Weights of a small sound classifier.
Model: 12.1M parameters, log mel input, arch conformer, norm layernorm, activation swiglu, width 320.
Training: soap at rate 0.0026, 8300 steps, batches of 256.
Data: trained on short read English sentences (LibriTTS-R), 81.6 epochs.
Rows from block 3 of a small sound classifier, named by matrix and row number. Rows with one number belong to one neuron. Each number is 50 + 15 x the weight over its row's rms, rounded and kept within 0 to 99. All counts start at 0. After the name is the row's rms in percent of the matrix's.
After each neuron's rows are labels from the 100 clips, of 14848, where the neuron reaches its largest size: "responds to" is what is common among them. Only what is clearly more common there than usual is listed. The data: short read English sentences (LibriTTS-R).
# gate: first MLP gate (model.blocks.3.ff1.gate.weight, 640x320), inputs 107-213
# fc1: first MLP up (model.blocks.3.ff1.fc1.weight, 640x320), inputs 107-213
# fc2: first MLP down (model.blocks.3.ff1.fc2.weight, 320x640, transposed), outputs 107-213

gate.203 176:39 48 62 49 32 50 52 50 74 58 75 15 45 50 77 57 55 79 60 67 51 49 38 73 36 50 72 50 57 46 36 49 35 54 27 65 55 67 58 50 67 50 50 50 50 63 24 51 50 42 50 50 50 54 51 72 81 50 50 52 29 55 53 61 50 50 50 37 37 74 42 40 39 12 36 50 54 50 52 35 59 99 51 67 30 39 62 57 69 91 46 74 63 50 50 77 50 61 42 49 50 56 18 52 96 50 83
fc1.203 152:62 74 50 49 72 50 38 32 34 50 36 66 36 71 20 54 50 12 60 50 50 50 53 25 50 33 50 27 54 55 48 66 79 41 66 31 22 36 66 53 46 25 55 49 44 42 56 55 87 54 50 49 50 32 48 50 50 59 48 45 83 42 42 19 46 47 58 50 50 24 67 77 62 96 50 49 59 62 50 50 38 00 50 40 50 62 45 53 30 50 50 50 50 33 41 50 50 50 63 71 59 55 68 77 38 22 50
fc2.203 286:50 36 60 37 39 64 33 59 53 50 43 50 47 37 38 45 50 53 53 63 44 21 28 32 29 50 50 50 48 50 50 27 30 59 81 47 14 42 54 43 39 77 68 68 49 33 47 50 39 51 72 41 66 38 66 28 38 37 52 58 50 54 45 50 61 50 18 59 50 56 38 79 41 66 43 54 50 63 58 35 49 56 81 24 48 50 60 62 50 53 50 58 33 50 40 70 50 55 53 16 50 29 35 50 36 50 49
responds to: voice: female

gate.190 059:50 56 27 77 32 57 70 50 50 40 38 56 57 44 50 36 68 30 60 58 21 59 50 61 33 71 44 61 50 41 50 41 50 56 43 30 41 50 38 50 59 63 64 67 50 42 50 60 59 50 16 63 44 38 64 72 50 40 50 27 64 74 37 65 43 50 24 31 50 50 50 34 38 37 34 50 55 66 35 50 28 42 50 58 50 50 50 33 68 41 39 50 68 42 42 50 37 72 36 76 30 50 40 28 30 74 43
fc1.190 058:50 99 50 44 39 37 33 61 50 41 50 50 50 39 61 50 71 47 64 44 50 50 31 18 29 50 42 50 33 53 59 28 57 62 50 76 53 59 62 69 69 60 50 74 50 76 63 55 50 24 34 37 13 29 50 30 50 67 32 62 34 39 43 70 57 50 33 48 50 66 65 67 16 83 32 41 18 39 50 56 88 69 61 42 37 59 50 50 69 66 59 59 64 50 50 39 31 61 65 50 44 79 69 58 60 57 64
fc2.190 056:35 57 11 38 50 50 68 57 74 08 42 50 62 58 38 65 42 50 45 50 50 72 46 59 50 62 36 66 50 50 50 66 37 71 31 50 50 50 31 47 50 52 50 64 37 32 50 26 15 53 50 36 99 55 50 37 54 53 49 62 40 50 45 49 65 60 50 19 57 83 50 00 50 85 65 26 50 50 50 59 54 34 50 62 46 52 49 45 16 20 50 50 55 50 27 50 50 83 18 50 50 28 50 27 58 55 50
responds to: voice: female

gate.33 058:50 50 56 50 36 10 50 36 64 58 50 50 25 50 50 40 18 30 41 50 50 62 20 59 61 41 44 50 39 60 22 37 64 39 34 57 50 57 39 50 67 50 59 50 50 42 50 70 36 50 40 40 65 50 50 50 35 56 50 50 40 65 50 44 07 68 50 73 42 25 78 50 42 50 72 50 50 41 64 50 50 33 41 60 50 64 50 83 50 27 50 50 31 74 58 42 39 73 43 50 58 76 50 50 43 50 14
fc1.33 061:50 71 57 50 35 57 69 11 33 50 50 55 58 50 39 50 56 57 50 50 38 39 39 50 20 54 57 42 45 50 43 21 50 79 58 58 39 62 41 72 50 74 09 57 44 62 15 50 60 65 80 45 62 50 19 50 50 50 40 45 28 67 56 40 40 50 57 50 50 38 95 78 70 64 50 50 18 50 65 16 37 41 39 50 50 43 69 27 35 50 85 83 64 50 69 28 38 41 56 61 67 88 43 28 19 50 33
fc2.33 049:61 22 81 64 60 67 38 50 50 50 57 39 50 39 30 50 60 50 58 57 50 50 50 58 30 50 29 69 50 59 59 41 50 40 41 50 39 50 50 50 50 16 50 70 61 32 72 75 29 30 62 55 31 50 69 24 41 69 50 41 50 66 85 37 50 58 70 68 50 66 32 70 52 11 29 50 50 50 50 75 39 58 39 60 84 39 42 50 66 28 50 71 76 45 50 28 50 21 38 39 43 43 59 50 42 50 43
responds to: voice: male

gate.368 067:69 50 82 31 50 50 71 63 33 84 19 34 50 66 51 50 21 55 42 30 50 61 73 64 50 22 50 26 36 55 50 49 62 55 48 50 62 54 50 50 50 24 81 50 50 83 50 70 41 50 50 94 75 72 33 56 68 76 63 63 80 50 50 50 55 36 78 50 29 54 50 77 41 90 22 19 50 50 89 33 54 51 50 62 50 45 54 47 20 50 63 65 55 54 59 58 52 50 37 39 34 58 50 44 50 50 57
fc1.368 063:57 37 43 50 33 36 50 22 19 74 35 43 42 50 50 50 39 37 58 64 50 50 57 27 59 50 39 50 50 13 61 33 79 40 50 35 41 50 50 40 68 50 41 64 99 40 61 35 36 27 11 81 50 45 42 54 22 62 74 62 56 24 42 58 33 50 70 59 33 50 65 60 57 50 40 27 33 43 39 57 66 50 29 69 63 60 58 36 50 80 55 50 69 30 30 43 94 72 50 58 43 50 67 50 50 11 81
fc2.368 054:50 50 69 40 50 35 29 50 57 60 56 64 55 50 43 09 23 50 36 71 37 66 37 29 56 30 63 70 50 40 50 65 50 31 72 41 24 60 50 61 64 65 44 15 61 60 31 61 50 62 36 65 36 61 05 66 69 50 68 50 41 62 50 25 37 50 50 73 76 40 50 38 30 53 50 60 60 57 34 78 26 63 68 39 50 39 50 50 50 67 50 50 50 50 50 71 40 50 39 77 24 42 25 82 50 58 50
responds to: voice: male

gate.558 063:71 56 55 42 50 50 50 50 39 65 29 41 50 37 23 50 75 68 67 57 62 32 50 43 13 45 50 50 50 38 33 75 50 39 84 83 50 50 50 50 58 50 64 58 42 50 58 50 66 28 56 50 50 50 38 43 50 55 60 50 50 44 80 33 50 42 65 32 60 50 50 75 56 62 50 76 33 38 58 69 66 44 50 50 35 42 21 30 22 34 62 36 50 50 50 72 28 25 50 40 44 50 60 40 44 50 70
fc1.558 065:50 35 57 44 05 53 55 50 50 33 24 57 66 38 50 50 65 50 50 50 50 89 21 50 20 64 16 44 50 45 50 62 50 50 59 61 90 41 50 71 50 48 39 37 62 50 24 64 50 85 36 50 71 62 50 38 37 52 78 40 50 46 59 58 67 57 36 58 76 19 50 28 54 50 38 50 22 37 56 75 50 29 70 58 26 13 84 57 50 34 65 44 66 42 34 43 46 50 45 59 50 78 78 50 58 58 50
fc2.558 051:41 63 60 41 29 90 59 31 27 36 50 65 60 36 55 37 65 15 31 70 34 27 30 31 50 59 35 34 31 50 50 50 50 50 59 50 23 50 50 21 57 21 50 36 40 63 50 50 40 50 50 50 38 50 67 43 28 50 96 41 50 41 32 57 50 17 77 50 37 36 43 62 58 28 50 89 57 58 41 26 42 50 40 35 59 41 21 41 09 29 38 68 50 25 32 50 50 60 44 60 67 50 33 50 33 65 50
responds to: voice: male

gate.416 059:88 21 40 50 50 50 52 61 28 27 30 50 50 68 50 46 24 50 64 50 55 28 45 50 87 62 41 58 88 50 53 50 40 50 48 50 50 60 28 57 50 24 37 85 45 59 83 77 55 56 57 50 52 50 19 50 50 55 50 61 36 36 50 50 50 43 50 45 52 50 67 50 50 63 59 29 50 48 00 27 50 30 34 50 70 40 20 38 50 35 69 64 50 56 50 22 50 39 67 50 56 80 32 29 44 36 50
fc1.416 059:74 65 50 68 50 36 67 64 60 50 49 50 50 44 49 50 50 50 61 30 50 33 67 50 50 35 62 50 46 63 50 50 89 32 50 50 38 37 38 67 50 19 50 71 31 40 50 27 83 50 72 50 34 53 50 50 62 50 58 58 50 63 40 68 62 39 50 50 66 50 44 75 50 50 50 56 50 64 41 58 50 21 50 78 68 50 18 20 50 09 54 34 36 50 39 23 50 71 71 47 77 50 50 50 20 64 50
fc2.416 058:50 42 59 27 77 33 34 50 26 42 24 50 50 41 46 69 66 35 50 49 50 67 30 30 66 26 32 58 50 50 33 46 71 33 50 77 78 43 50 50 47 50 67 29 52 50 71 50 50 00 50 09 50 55 16 34 73 50 50 71 35 45 51 66 48 56 50 51 50 50 64 50 28 21 63 50 46 46 20 50 50 50 64 52 50 67 50 50 46 78 50 56 48 59 50 51 58 50 44 72 19 39 50 63 50 67 50
responds to: voice: female

gate.377 108:68 87 44 45 38 44 24 50 42 50 46 46 40 43 50 62 43 36 55 38 42 69 44 38 67 37 50 27 31 50 76 53 80 51 50 33 37 63 30 48 43 41 31 50 41 50 50 50 99 37 44 34 72 40 39 21 39 67 44 33 61 50 50 37 57 36 54 50 35 50 50 64 52 50 53 50 61 70 64 53 40 00 36 68 66 50 31 39 49 07 40 39 26 27 30 50 54 55 53 69 68 50 50 41 39 88 28
fc1.377 122:83 60 60 70 58 42 67 57 52 43 67 56 52 27 38 50 38 34 71 13 76 62 49 43 78 49 40 42 50 50 89 50 59 50 73 71 62 64 36 50 37 51 50 50 50 46 50 50 93 41 48 38 47 33 50 50 65 48 50 50 50 50 68 34 50 50 50 62 21 50 43 50 18 63 82 45 50 46 49 60 12 18 47 24 50 61 46 50 46 02 50 34 41 55 50 64 50 26 50 58 45 16 50 50 66 82 18
fc2.377 100:58 74 38 58 50 42 62 50 50 23 50 37 50 66 63 50 50 31 50 63 56 52 50 83 68 65 64 61 61 50 50 50 50 50 50 60 64 56 41 33 04 50 40 46 50 50 50 50 42 23 50 50 50 54 19 50 50 50 65 50 35 50 20 53 50 46 85 46 38 45 51 69 69 16 50 50 74 22 58 36 57 30 50 50 73 60 50 60 50 66 33 31 38 41 50 50 54 61 42 50 25 50 50 50 50 50 50
responds to: voice: male

gate.212 165:48 29 65 69 50 51 50 72 50 48 82 35 65 40 88 62 50 99 59 64 64 50 41 50 03 56 56 50 43 50 32 38 20 50 57 68 60 50 55 60 61 79 50 50 50 50 50 56 34 50 56 50 20 64 60 77 50 45 67 50 50 62 50 44 60 50 21 50 47 50 45 50 50 21 50 50 35 23 50 41 50 50 50 63 50 50 69 44 50 99 65 50 75 92 65 66 50 31 50 21 50 24 61 54 68 61 97
fc1.212 151:46 50 46 52 48 50 50 58 65 49 80 50 73 50 95 50 50 87 50 62 63 54 50 46 03 50 50 56 26 50 17 36 32 50 50 50 57 50 52 45 62 74 44 23 56 50 50 41 16 53 55 42 17 50 71 50 79 26 50 38 14 50 50 50 50 44 50 20 50 73 50 40 50 00 50 49 39 50 50 53 50 99 57 50 13 37 66 44 59 99 63 67 50 83 58 50 38 50 54 50 34 34 48 30 68 40 89
fc2.212 125:50 50 54 43 50 50 80 36 61 08 47 60 50 50 49 75 59 50 43 50 50 65 69 50 50 50 32 55 50 26 41 52 50 50 50 67 80 50 71 43 32 30 38 45 66 69 70 60 50 29 50 43 50 50 02 79 60 79 50 56 50 23 32 35 14 46 89 51 50 41 50 34 48 23 36 33 72 50 26 53 61 50 50 80 49 50 43 50 50 66 56 50 74 50 58 50 27 53 50 50 61 73 50 35 55 50 50
responds to: voice: female

gate.321 063:12 51 50 50 65 38 56 50 35 58 50 50 50 39 50 41 34 72 61 43 50 86 41 50 18 36 41 67 50 66 66 38 53 50 50 50 66 61 36 50 44 32 60 50 20 29 66 19 59 50 46 33 50 50 66 50 45 50 33 50 50 39 75 72 79 33 64 80 69 78 41 50 50 79 36 45 38 28 71 50 85 50 57 66 28 61 34 69 46 87 50 20 50 70 50 50 56 40 59 50 61 50 37 25 50 50 50
fc1.321 059:69 55 27 50 29 17 52 50 35 62 50 39 45 50 45 24 49 48 25 37 24 82 40 36 50 41 69 50 26 33 50 59 51 73 42 50 34 50 56 50 63 69 50 17 42 55 43 67 28 50 36 57 50 50 75 50 87 72 44 57 54 50 50 45 41 50 50 76 35 52 54 55 85 48 50 14 50 36 43 50 22 86 38 50 50 37 50 50 50 63 58 50 50 23 56 66 17 38 50 50 41 83 50 50 26 50 50
fc2.321 060:41 73 62 50 50 50 50 59 50 66 50 47 50 62 50 50 50 25 42 64 56 50 63 50 31 58 50 55 32 09 67 39 55 50 55 44 50 75 81 25 30 50 73 54 50 57 70 62 50 50 50 50 50 32 33 50 50 84 24 61 50 67 19 50 57 45 93 70 56 50 50 56 50 45 50 50 61 16 17 68 50 50 58 84 57 50 58 82 59 67 40 40 50 51 75 22 12 43 38 55 50 66 36 37 62 59 50
responds to: voice: female

gate.629 091:50 50 48 47 29 34 50 44 50 58 50 32 34 45 72 43 76 84 52 50 50 50 49 56 08 69 50 82 50 36 50 40 02 58 23 48 71 52 44 54 50 58 68 50 58 50 50 50 09 58 50 50 50 45 70 66 50 21 50 50 31 66 45 50 50 61 26 32 50 50 29 44 50 37 50 50 47 66 34 60 50 99 53 50 21 60 37 45 59 50 67 50 66 50 50 74 43 52 39 15 36 74 44 75 43 50 81
fc1.629 073:43 37 50 27 72 37 50 34 50 67 50 50 45 66 50 28 54 25 69 50 03 68 50 61 55 50 76 50 64 66 50 70 50 50 41 50 27 50 73 71 50 75 53 47 37 50 50 50 87 34 56 50 84 88 64 50 12 86 59 32 71 75 58 38 61 42 43 50 50 56 50 48 37 50 50 63 50 41 67 50 27 44 50 31 52 50 50 29 29 27 50 24 44 62 61 57 50 53 50 50 65 50 51 38 28 67 30
fc2.629 070:80 50 50 67 31 53 65 31 58 13 57 65 62 33 50 53 46 50 57 28 50 57 49 50 50 58 50 73 50 69 50 50 34 24 28 60 70 50 50 50 13 38 52 14 45 35 70 42 50 50 50 86 50 50 40 89 50 50 43 55 38 54 49 28 25 43 39 22 47 50 52 50 60 50 33 23 50 70 50 52 50 49 53 20 50 53 50 35 65 48 50 30 69 67 26 32 27 50 50 79 38 69 50 34 66 50 50
responds to: voice: female

gate.359 073:69 69 33 50 67 50 50 28 50 50 23 51 31 36 36 44 42 45 50 31 57 20 50 50 50 50 35 50 90 85 50 50 77 34 63 32 30 50 58 74 52 29 42 87 50 61 50 50 50 50 50 69 50 34 30 46 30 50 23 60 40 50 27 58 50 62 73 50 69 60 73 28 46 84 56 50 50 56 61 67 50 50 50 24 56 60 50 53 62 09 20 46 36 32 52 70 65 50 36 57 50 43 50 64 55 60 50
fc1.359 076:16 56 50 63 36 30 23 50 79 38 88 50 44 50 83 35 50 41 55 39 50 52 50 32 50 49 34 50 33 41 50 70 50 50 50 43 50 48 50 33 74 50 50 50 42 17 50 50 50 45 66 17 18 39 50 50 22 50 47 32 50 70 36 61 74 76 50 50 50 84 31 56 39 50 90 42 61 57 50 44 50 50 34 50 50 27 60 70 50 70 50 42 65 50 27 50 37 50 70 27 66 39 62 50 77 42 50
fc2.359 053:59 58 50 50 50 50 45 50 50 50 65 39 38 50 07 29 50 61 73 74 59 50 50 62 76 67 50 61 31 72 50 50 50 50 50 67 51 55 47 29 65 50 68 16 50 50 32 50 50 50 50 70 50 32 49 50 31 50 66 38 28 50 73 50 50 29 31 50 50 50 70 54 67 50 50 71 41 31 50 50 50 81 72 31 50 70 63 50 34 83 70 50 54 51 60 67 36 50 27 86 23 50 50 60 35 50 86
responds to: voice: female

gate.109 125:40 50 49 47 50 50 50 68 50 50 52 22 64 26 50 50 50 99 50 50 50 62 51 52 15 63 55 50 52 39 27 50 50 50 50 49 50 50 50 50 56 50 62 43 50 71 50 50 10 50 50 50 27 66 50 50 50 50 50 52 11 51 59 50 68 20 22 50 70 50 50 50 52 29 50 63 50 51 44 50 70 86 62 72 50 29 50 38 78 99 75 50 60 50 74 72 50 31 50 19 45 50 68 42 50 64 75
fc1.109 129:54 50 50 50 50 50 50 81 90 33 50 50 69 50 50 49 50 64 52 50 58 50 50 48 50 76 50 42 25 69 42 34 54 50 29 57 72 66 32 62 50 50 42 20 50 27 50 50 63 50 78 35 50 50 50 44 52 19 50 30 23 50 50 37 50 50 37 50 54 44 50 48 30 15 71 50 46 39 50 44 37 43 50 35 42 16 54 51 55 90 58 56 39 67 50 57 58 50 56 19 64 28 50 50 63 50 70
fc2.109 134:39 29 50 35 34 49 53 58 65 66 50 42 47 58 49 50 50 82 50 33 38 50 57 19 29 59 20 60 50 18 50 50 50 48 50 50 50 65 50 45 48 50 45 55 26 72 50 44 50 00 17 15 50 61 50 45 64 64 30 55 61 50 50 32 57 50 50 30 51 50 50 51 32 50 64 27 49 35 50 59 20 55 44 96 50 50 44 47 84 83 57 78 65 99 76 36 50 46 57 50 50 50 35 49 31 30 70
responds to: voice: female

gate.618 070:40 38 50 74 42 70 67 36 34 38 50 50 50 50 50 43 50 50 62 54 41 50 50 50 76 64 50 32 80 34 36 50 62 65 50 63 50 50 58 68 63 37 77 50 57 99 41 46 48 63 29 50 69 50 56 45 50 35 37 76 50 43 35 60 22 66 23 50 78 65 66 47 50 64 65 44 60 37 48 57 50 21 50 59 58 50 50 56 33 19 50 28 50 50 25 40 71 67 50 62 67 25 25 29 39 34 50
fc1.618 064:60 23 40 50 66 50 50 43 50 60 68 58 64 28 92 56 50 50 76 59 85 50 57 38 47 66 50 36 58 56 32 53 35 44 50 96 45 44 59 50 43 77 38 50 50 50 50 50 66 77 66 33 40 65 36 60 48 35 43 50 68 31 50 46 50 27 50 50 32 80 55 50 45 50 50 32 35 22 61 65 89 80 27 67 30 50 50 50 61 72 42 68 58 50 57 50 68 50 50 50 46 32 72 50 38 70 67
fc2.618 071:59 64 27 50 71 65 47 60 50 23 62 43 50 50 50 50 31 50 99 41 56 16 50 77 65 82 76 37 69 92 51 50 48 62 39 29 04 50 49 57 78 50 50 50 50 50 33 23 16 62 67 54 70 36 85 45 50 50 50 60 50 50 50 50 50 50 50 32 57 47 63 50 26 50 50 43 24 50 51 63 58 64 48 23 37 35 50 49 50 40 15 46 50 25 50 54 48 72 55 48 50 19 65 55 50 47 63
responds to: voice: female

gate.80 058:50 32 13 76 50 74 50 75 37 58 50 26 62 50 50 62 40 50 66 58 50 70 81 38 50 50 40 72 42 50 50 50 50 50 38 76 50 77 30 39 64 66 25 50 72 43 53 50 50 50 72 69 67 40 50 40 50 50 43 64 50 50 50 50 35 59 50 70 50 74 60 50 50 29 82 50 66 57 32 35 50 70 39 59 50 84 50 59 70 39 60 79 50 50 50 99 42 11 50 50 82 71 50 66 50 62 50
fc1.80 061:36 50 50 50 50 50 57 28 56 43 50 62 50 50 51 50 34 50 70 50 42 50 50 50 48 24 84 50 50 50 66 50 57 50 50 34 34 66 50 50 63 43 17 61 63 50 66 33 80 69 80 66 78 50 50 31 31 50 50 42 50 56 42 35 72 50 66 58 42 13 50 63 54 50 59 43 50 69 50 22 60 23 50 54 50 50 00 50 56 22 31 34 50 27 50 60 50 39 28 31 50 83 59 67 25 66 50
fc2.80 048:50 50 50 72 82 22 60 50 64 25 68 66 62 50 50 50 53 50 50 30 50 26 33 50 50 70 38 69 74 50 50 67 72 50 62 54 50 50 55 50 38 50 50 99 50 50 53 52 50 44 50 17 79 62 24 32 37 24 39 50 37 50 50 61 36 77 50 50 66 44 10 62 63 50 50 50 63 50 50 50 31 24 50 30 50 50 67 42 22 50 10 41 50 20 38 50 70 60 50 50 80 55 58 65 33 58 50
responds to: voice: male

gate.225 120:29 23 64 47 45 50 54 50 80 38 76 50 68 35 50 37 86 87 28 50 34 41 62 51 08 69 44 50 50 60 21 34 50 50 22 70 60 48 50 50 75 64 42 50 56 50 00 31 50 50 37 50 21 64 50 50 45 36 67 33 50 58 42 66 58 50 21 50 71 71 28 41 50 50 53 58 41 50 32 50 66 98 50 55 25 50 50 50 74 99 48 50 55 50 63 50 39 50 53 22 40 23 50 46 50 50 74
fc1.225 081:44 50 50 65 47 29 38 82 65 29 50 37 70 59 50 64 42 56 28 30 33 60 64 50 50 61 64 38 50 65 27 69 55 82 79 29 50 44 50 41 60 74 35 28 60 50 51 39 60 50 50 37 50 48 50 50 40 50 54 50 50 63 56 39 53 52 09 56 47 45 40 50 50 15 50 50 50 61 46 44 50 44 58 57 36 15 30 53 71 84 44 50 50 58 44 55 60 30 50 55 77 60 54 50 50 81 55
fc2.225 069:50 50 68 50 50 50 50 50 67 50 50 69 61 40 56 35 87 50 50 40 50 62 82 54 56 50 50 71 30 24 50 61 50 50 39 48 50 72 50 47 58 62 50 72 23 68 50 74 71 50 20 50 58 40 50 58 59 58 50 80 50 53 67 54 18 48 77 48 41 24 50 34 50 50 26 50 73 44 50 50 32 39 50 84 50 61 50 24 50 68 25 47 52 85 50 60 15 50 60 71 53 50 55 32 45 51 32
responds to: voice: female

gate.188 067:66 50 34 34 08 35 59 50 66 43 38 02 39 50 56 50 50 61 68 31 41 38 50 67 50 55 50 50 35 44 39 18 76 31 34 65 48 43 50 70 50 44 50 50 50 19 50 44 60 50 68 44 50 65 33 26 29 62 50 72 44 63 35 91 50 23 56 84 88 40 50 31 37 70 50 50 23 57 60 75 61 50 50 75 37 50 60 32 41 50 50 50 50 35 50 50 50 57 62 27 50 50 33 35 36 50 66
fc1.188 074:50 50 46 42 37 43 50 50 59 38 22 41 60 28 24 50 41 50 28 50 55 79 42 59 17 41 67 62 62 50 30 28 50 50 50 70 28 32 59 65 67 53 41 50 50 54 36 50 07 57 50 50 71 71 50 41 06 50 63 50 50 32 59 59 50 65 44 36 79 66 69 49 59 50 50 33 25 53 58 32 69 69 50 50 50 50 37 58 50 74 50 67 50 50 27 49 66 31 35 69 68 50 23 55 47 50 50
fc2.188 060:76 43 71 40 47 48 76 44 36 50 50 72 49 69 89 65 76 30 64 56 50 75 50 84 42 35 52 50 50 50 50 50 50 63 50 76 58 62 62 46 42 59 50 50 61 50 50 53 64 50 60 41 50 30 37 33 24 58 29 50 65 50 54 28 44 60 50 42 22 29 89 68 78 50 50 38 50 68 66 50 50 35 68 50 66 67 53 21 40 50 50 50 50 18 50 57 39 45 50 62 50 46 50 58 36 99 37
responds to: voice: male

gate.19 178:55 77 24 62 50 46 49 52 50 46 49 56 42 51 50 60 50 53 60 50 50 72 60 50 60 50 60 25 41 50 57 35 82 55 61 06 50 63 48 50 50 59 38 97 50 51 69 50 99 58 50 61 77 58 27 22 30 99 55 47 55 50 45 44 50 33 68 73 31 15 69 38 36 50 65 59 50 45 74 31 50 25 52 49 83 50 50 50 45 50 50 12 50 38 50 50 76 27 70 62 55 46 62 50 16 77 13
fc1.19 149:74 50 20 62 52 60 50 50 40 67 42 57 59 57 50 50 42 65 50 66 69 50 56 50 50 50 50 34 50 39 47 39 50 53 50 30 50 51 72 66 45 48 36 99 50 53 76 47 50 59 50 50 52 41 13 36 40 99 60 24 54 50 58 39 43 50 48 50 50 30 60 50 57 50 68 50 50 50 81 46 70 50 50 28 72 50 48 50 47 50 50 28 50 57 47 50 74 26 50 50 50 31 78 50 50 59 50
fc2.19 158:58 77 50 72 56 48 18 50 42 49 50 44 25 44 82 56 50 20 35 90 62 46 46 57 57 38 78 42 29 50 55 50 50 66 51 49 50 42 32 50 34 50 36 54 63 64 58 50 67 50 49 49 20 34 57 65 37 50 59 42 50 77 29 35 53 39 47 61 40 54 50 50 50 24 47 62 50 50 50 50 83 49 50 50 72 67 64 84 38 56 50 34 50 44 39 30 61 36 49 73 50 55 64 50 57 69 45
responds to: voice: male

gate.182 149:46 31 55 50 51 50 50 64 85 50 59 42 63 50 87 62 72 50 47 72 50 50 31 54 50 67 43 50 37 48 31 50 24 50 50 50 40 78 50 66 50 81 47 38 50 50 06 57 31 56 50 43 21 68 58 69 78 41 65 37 18 68 62 45 66 33 12 50 57 60 50 42 30 12 57 66 40 50 50 54 63 99 50 50 27 23 50 46 50 99 65 50 50 78 69 63 50 50 50 36 52 28 50 47 52 57 50
fc1.182 125:50 50 48 50 50 33 50 57 76 54 50 47 57 30 85 60 57 82 67 77 49 50 50 41 05 50 49 45 32 66 17 45 35 50 55 43 50 69 51 61 63 50 59 24 50 50 22 50 50 55 50 52 16 61 50 73 53 39 50 50 20 64 50 60 52 50 03 21 63 58 62 50 50 14 50 50 50 48 50 69 80 86 50 66 23 24 54 50 77 50 50 90 69 50 50 68 50 36 49 50 52 29 45 50 58 50 50
fc2.182 103:69 57 81 43 39 50 50 61 53 56 42 50 61 50 50 78 66 50 31 61 46 50 50 50 58 50 28 50 43 21 47 54 78 41 36 64 50 35 87 39 50 50 31 39 49 50 50 50 60 50 03 33 43 72 50 77 45 78 50 50 51 50 50 23 25 68 78 50 45 10 50 54 72 50 33 21 50 30 50 67 50 22 14 88 50 39 21 59 50 51 45 37 45 60 76 30 41 21 43 50 61 76 50 50 50 69 37
responds to: voice: female

gate.64 062:50 19 28 71 56 29 29 47 50 19 50 50 58 77 50 56 75 42 50 50 22 50 50 44 55 45 60 51 26 50 41 65 55 76 50 43 46 78 50 43 50 96 50 50 50 50 50 38 83 65 77 32 50 72 57 73 40 64 50 40 32 45 65 59 62 50 30 51 61 37 65 55 50 28 50 44 50 17 50 50 25 50 30 71 71 50 50 64 34 34 50 66 62 50 50 44 87 44 50 68 61 59 43 73 30 68 50
fc1.64 064:76 86 68 43 65 79 35 50 20 50 64 50 50 44 22 41 50 55 50 31 33 50 59 78 99 50 50 06 77 50 68 41 62 55 80 38 54 42 25 57 50 26 69 50 55 39 43 38 38 50 24 50 43 35 50 50 50 73 66 50 50 60 30 41 31 38 58 50 54 75 56 75 50 37 54 50 50 58 59 43 36 49 50 50 50 50 25 50 62 56 67 59 28 53 42 55 13 50 44 43 59 69 42 50 60 50 53
fc2.64 053:34 41 41 50 64 50 50 50 54 32 50 28 50 65 44 35 50 50 65 60 64 90 50 65 43 36 38 26 37 67 36 60 42 57 37 61 62 50 50 28 60 50 63 62 50 44 38 23 50 89 50 66 70 35 50 50 76 30 33 34 72 22 61 34 50 27 61 62 66 63 26 18 44 50 39 50 50 64 60 50 69 50 50 50 72 50 84 51 61 45 50 41 87 68 60 66 60 50 39 50 50 71 18 25 59 50 50
responds to: voice: female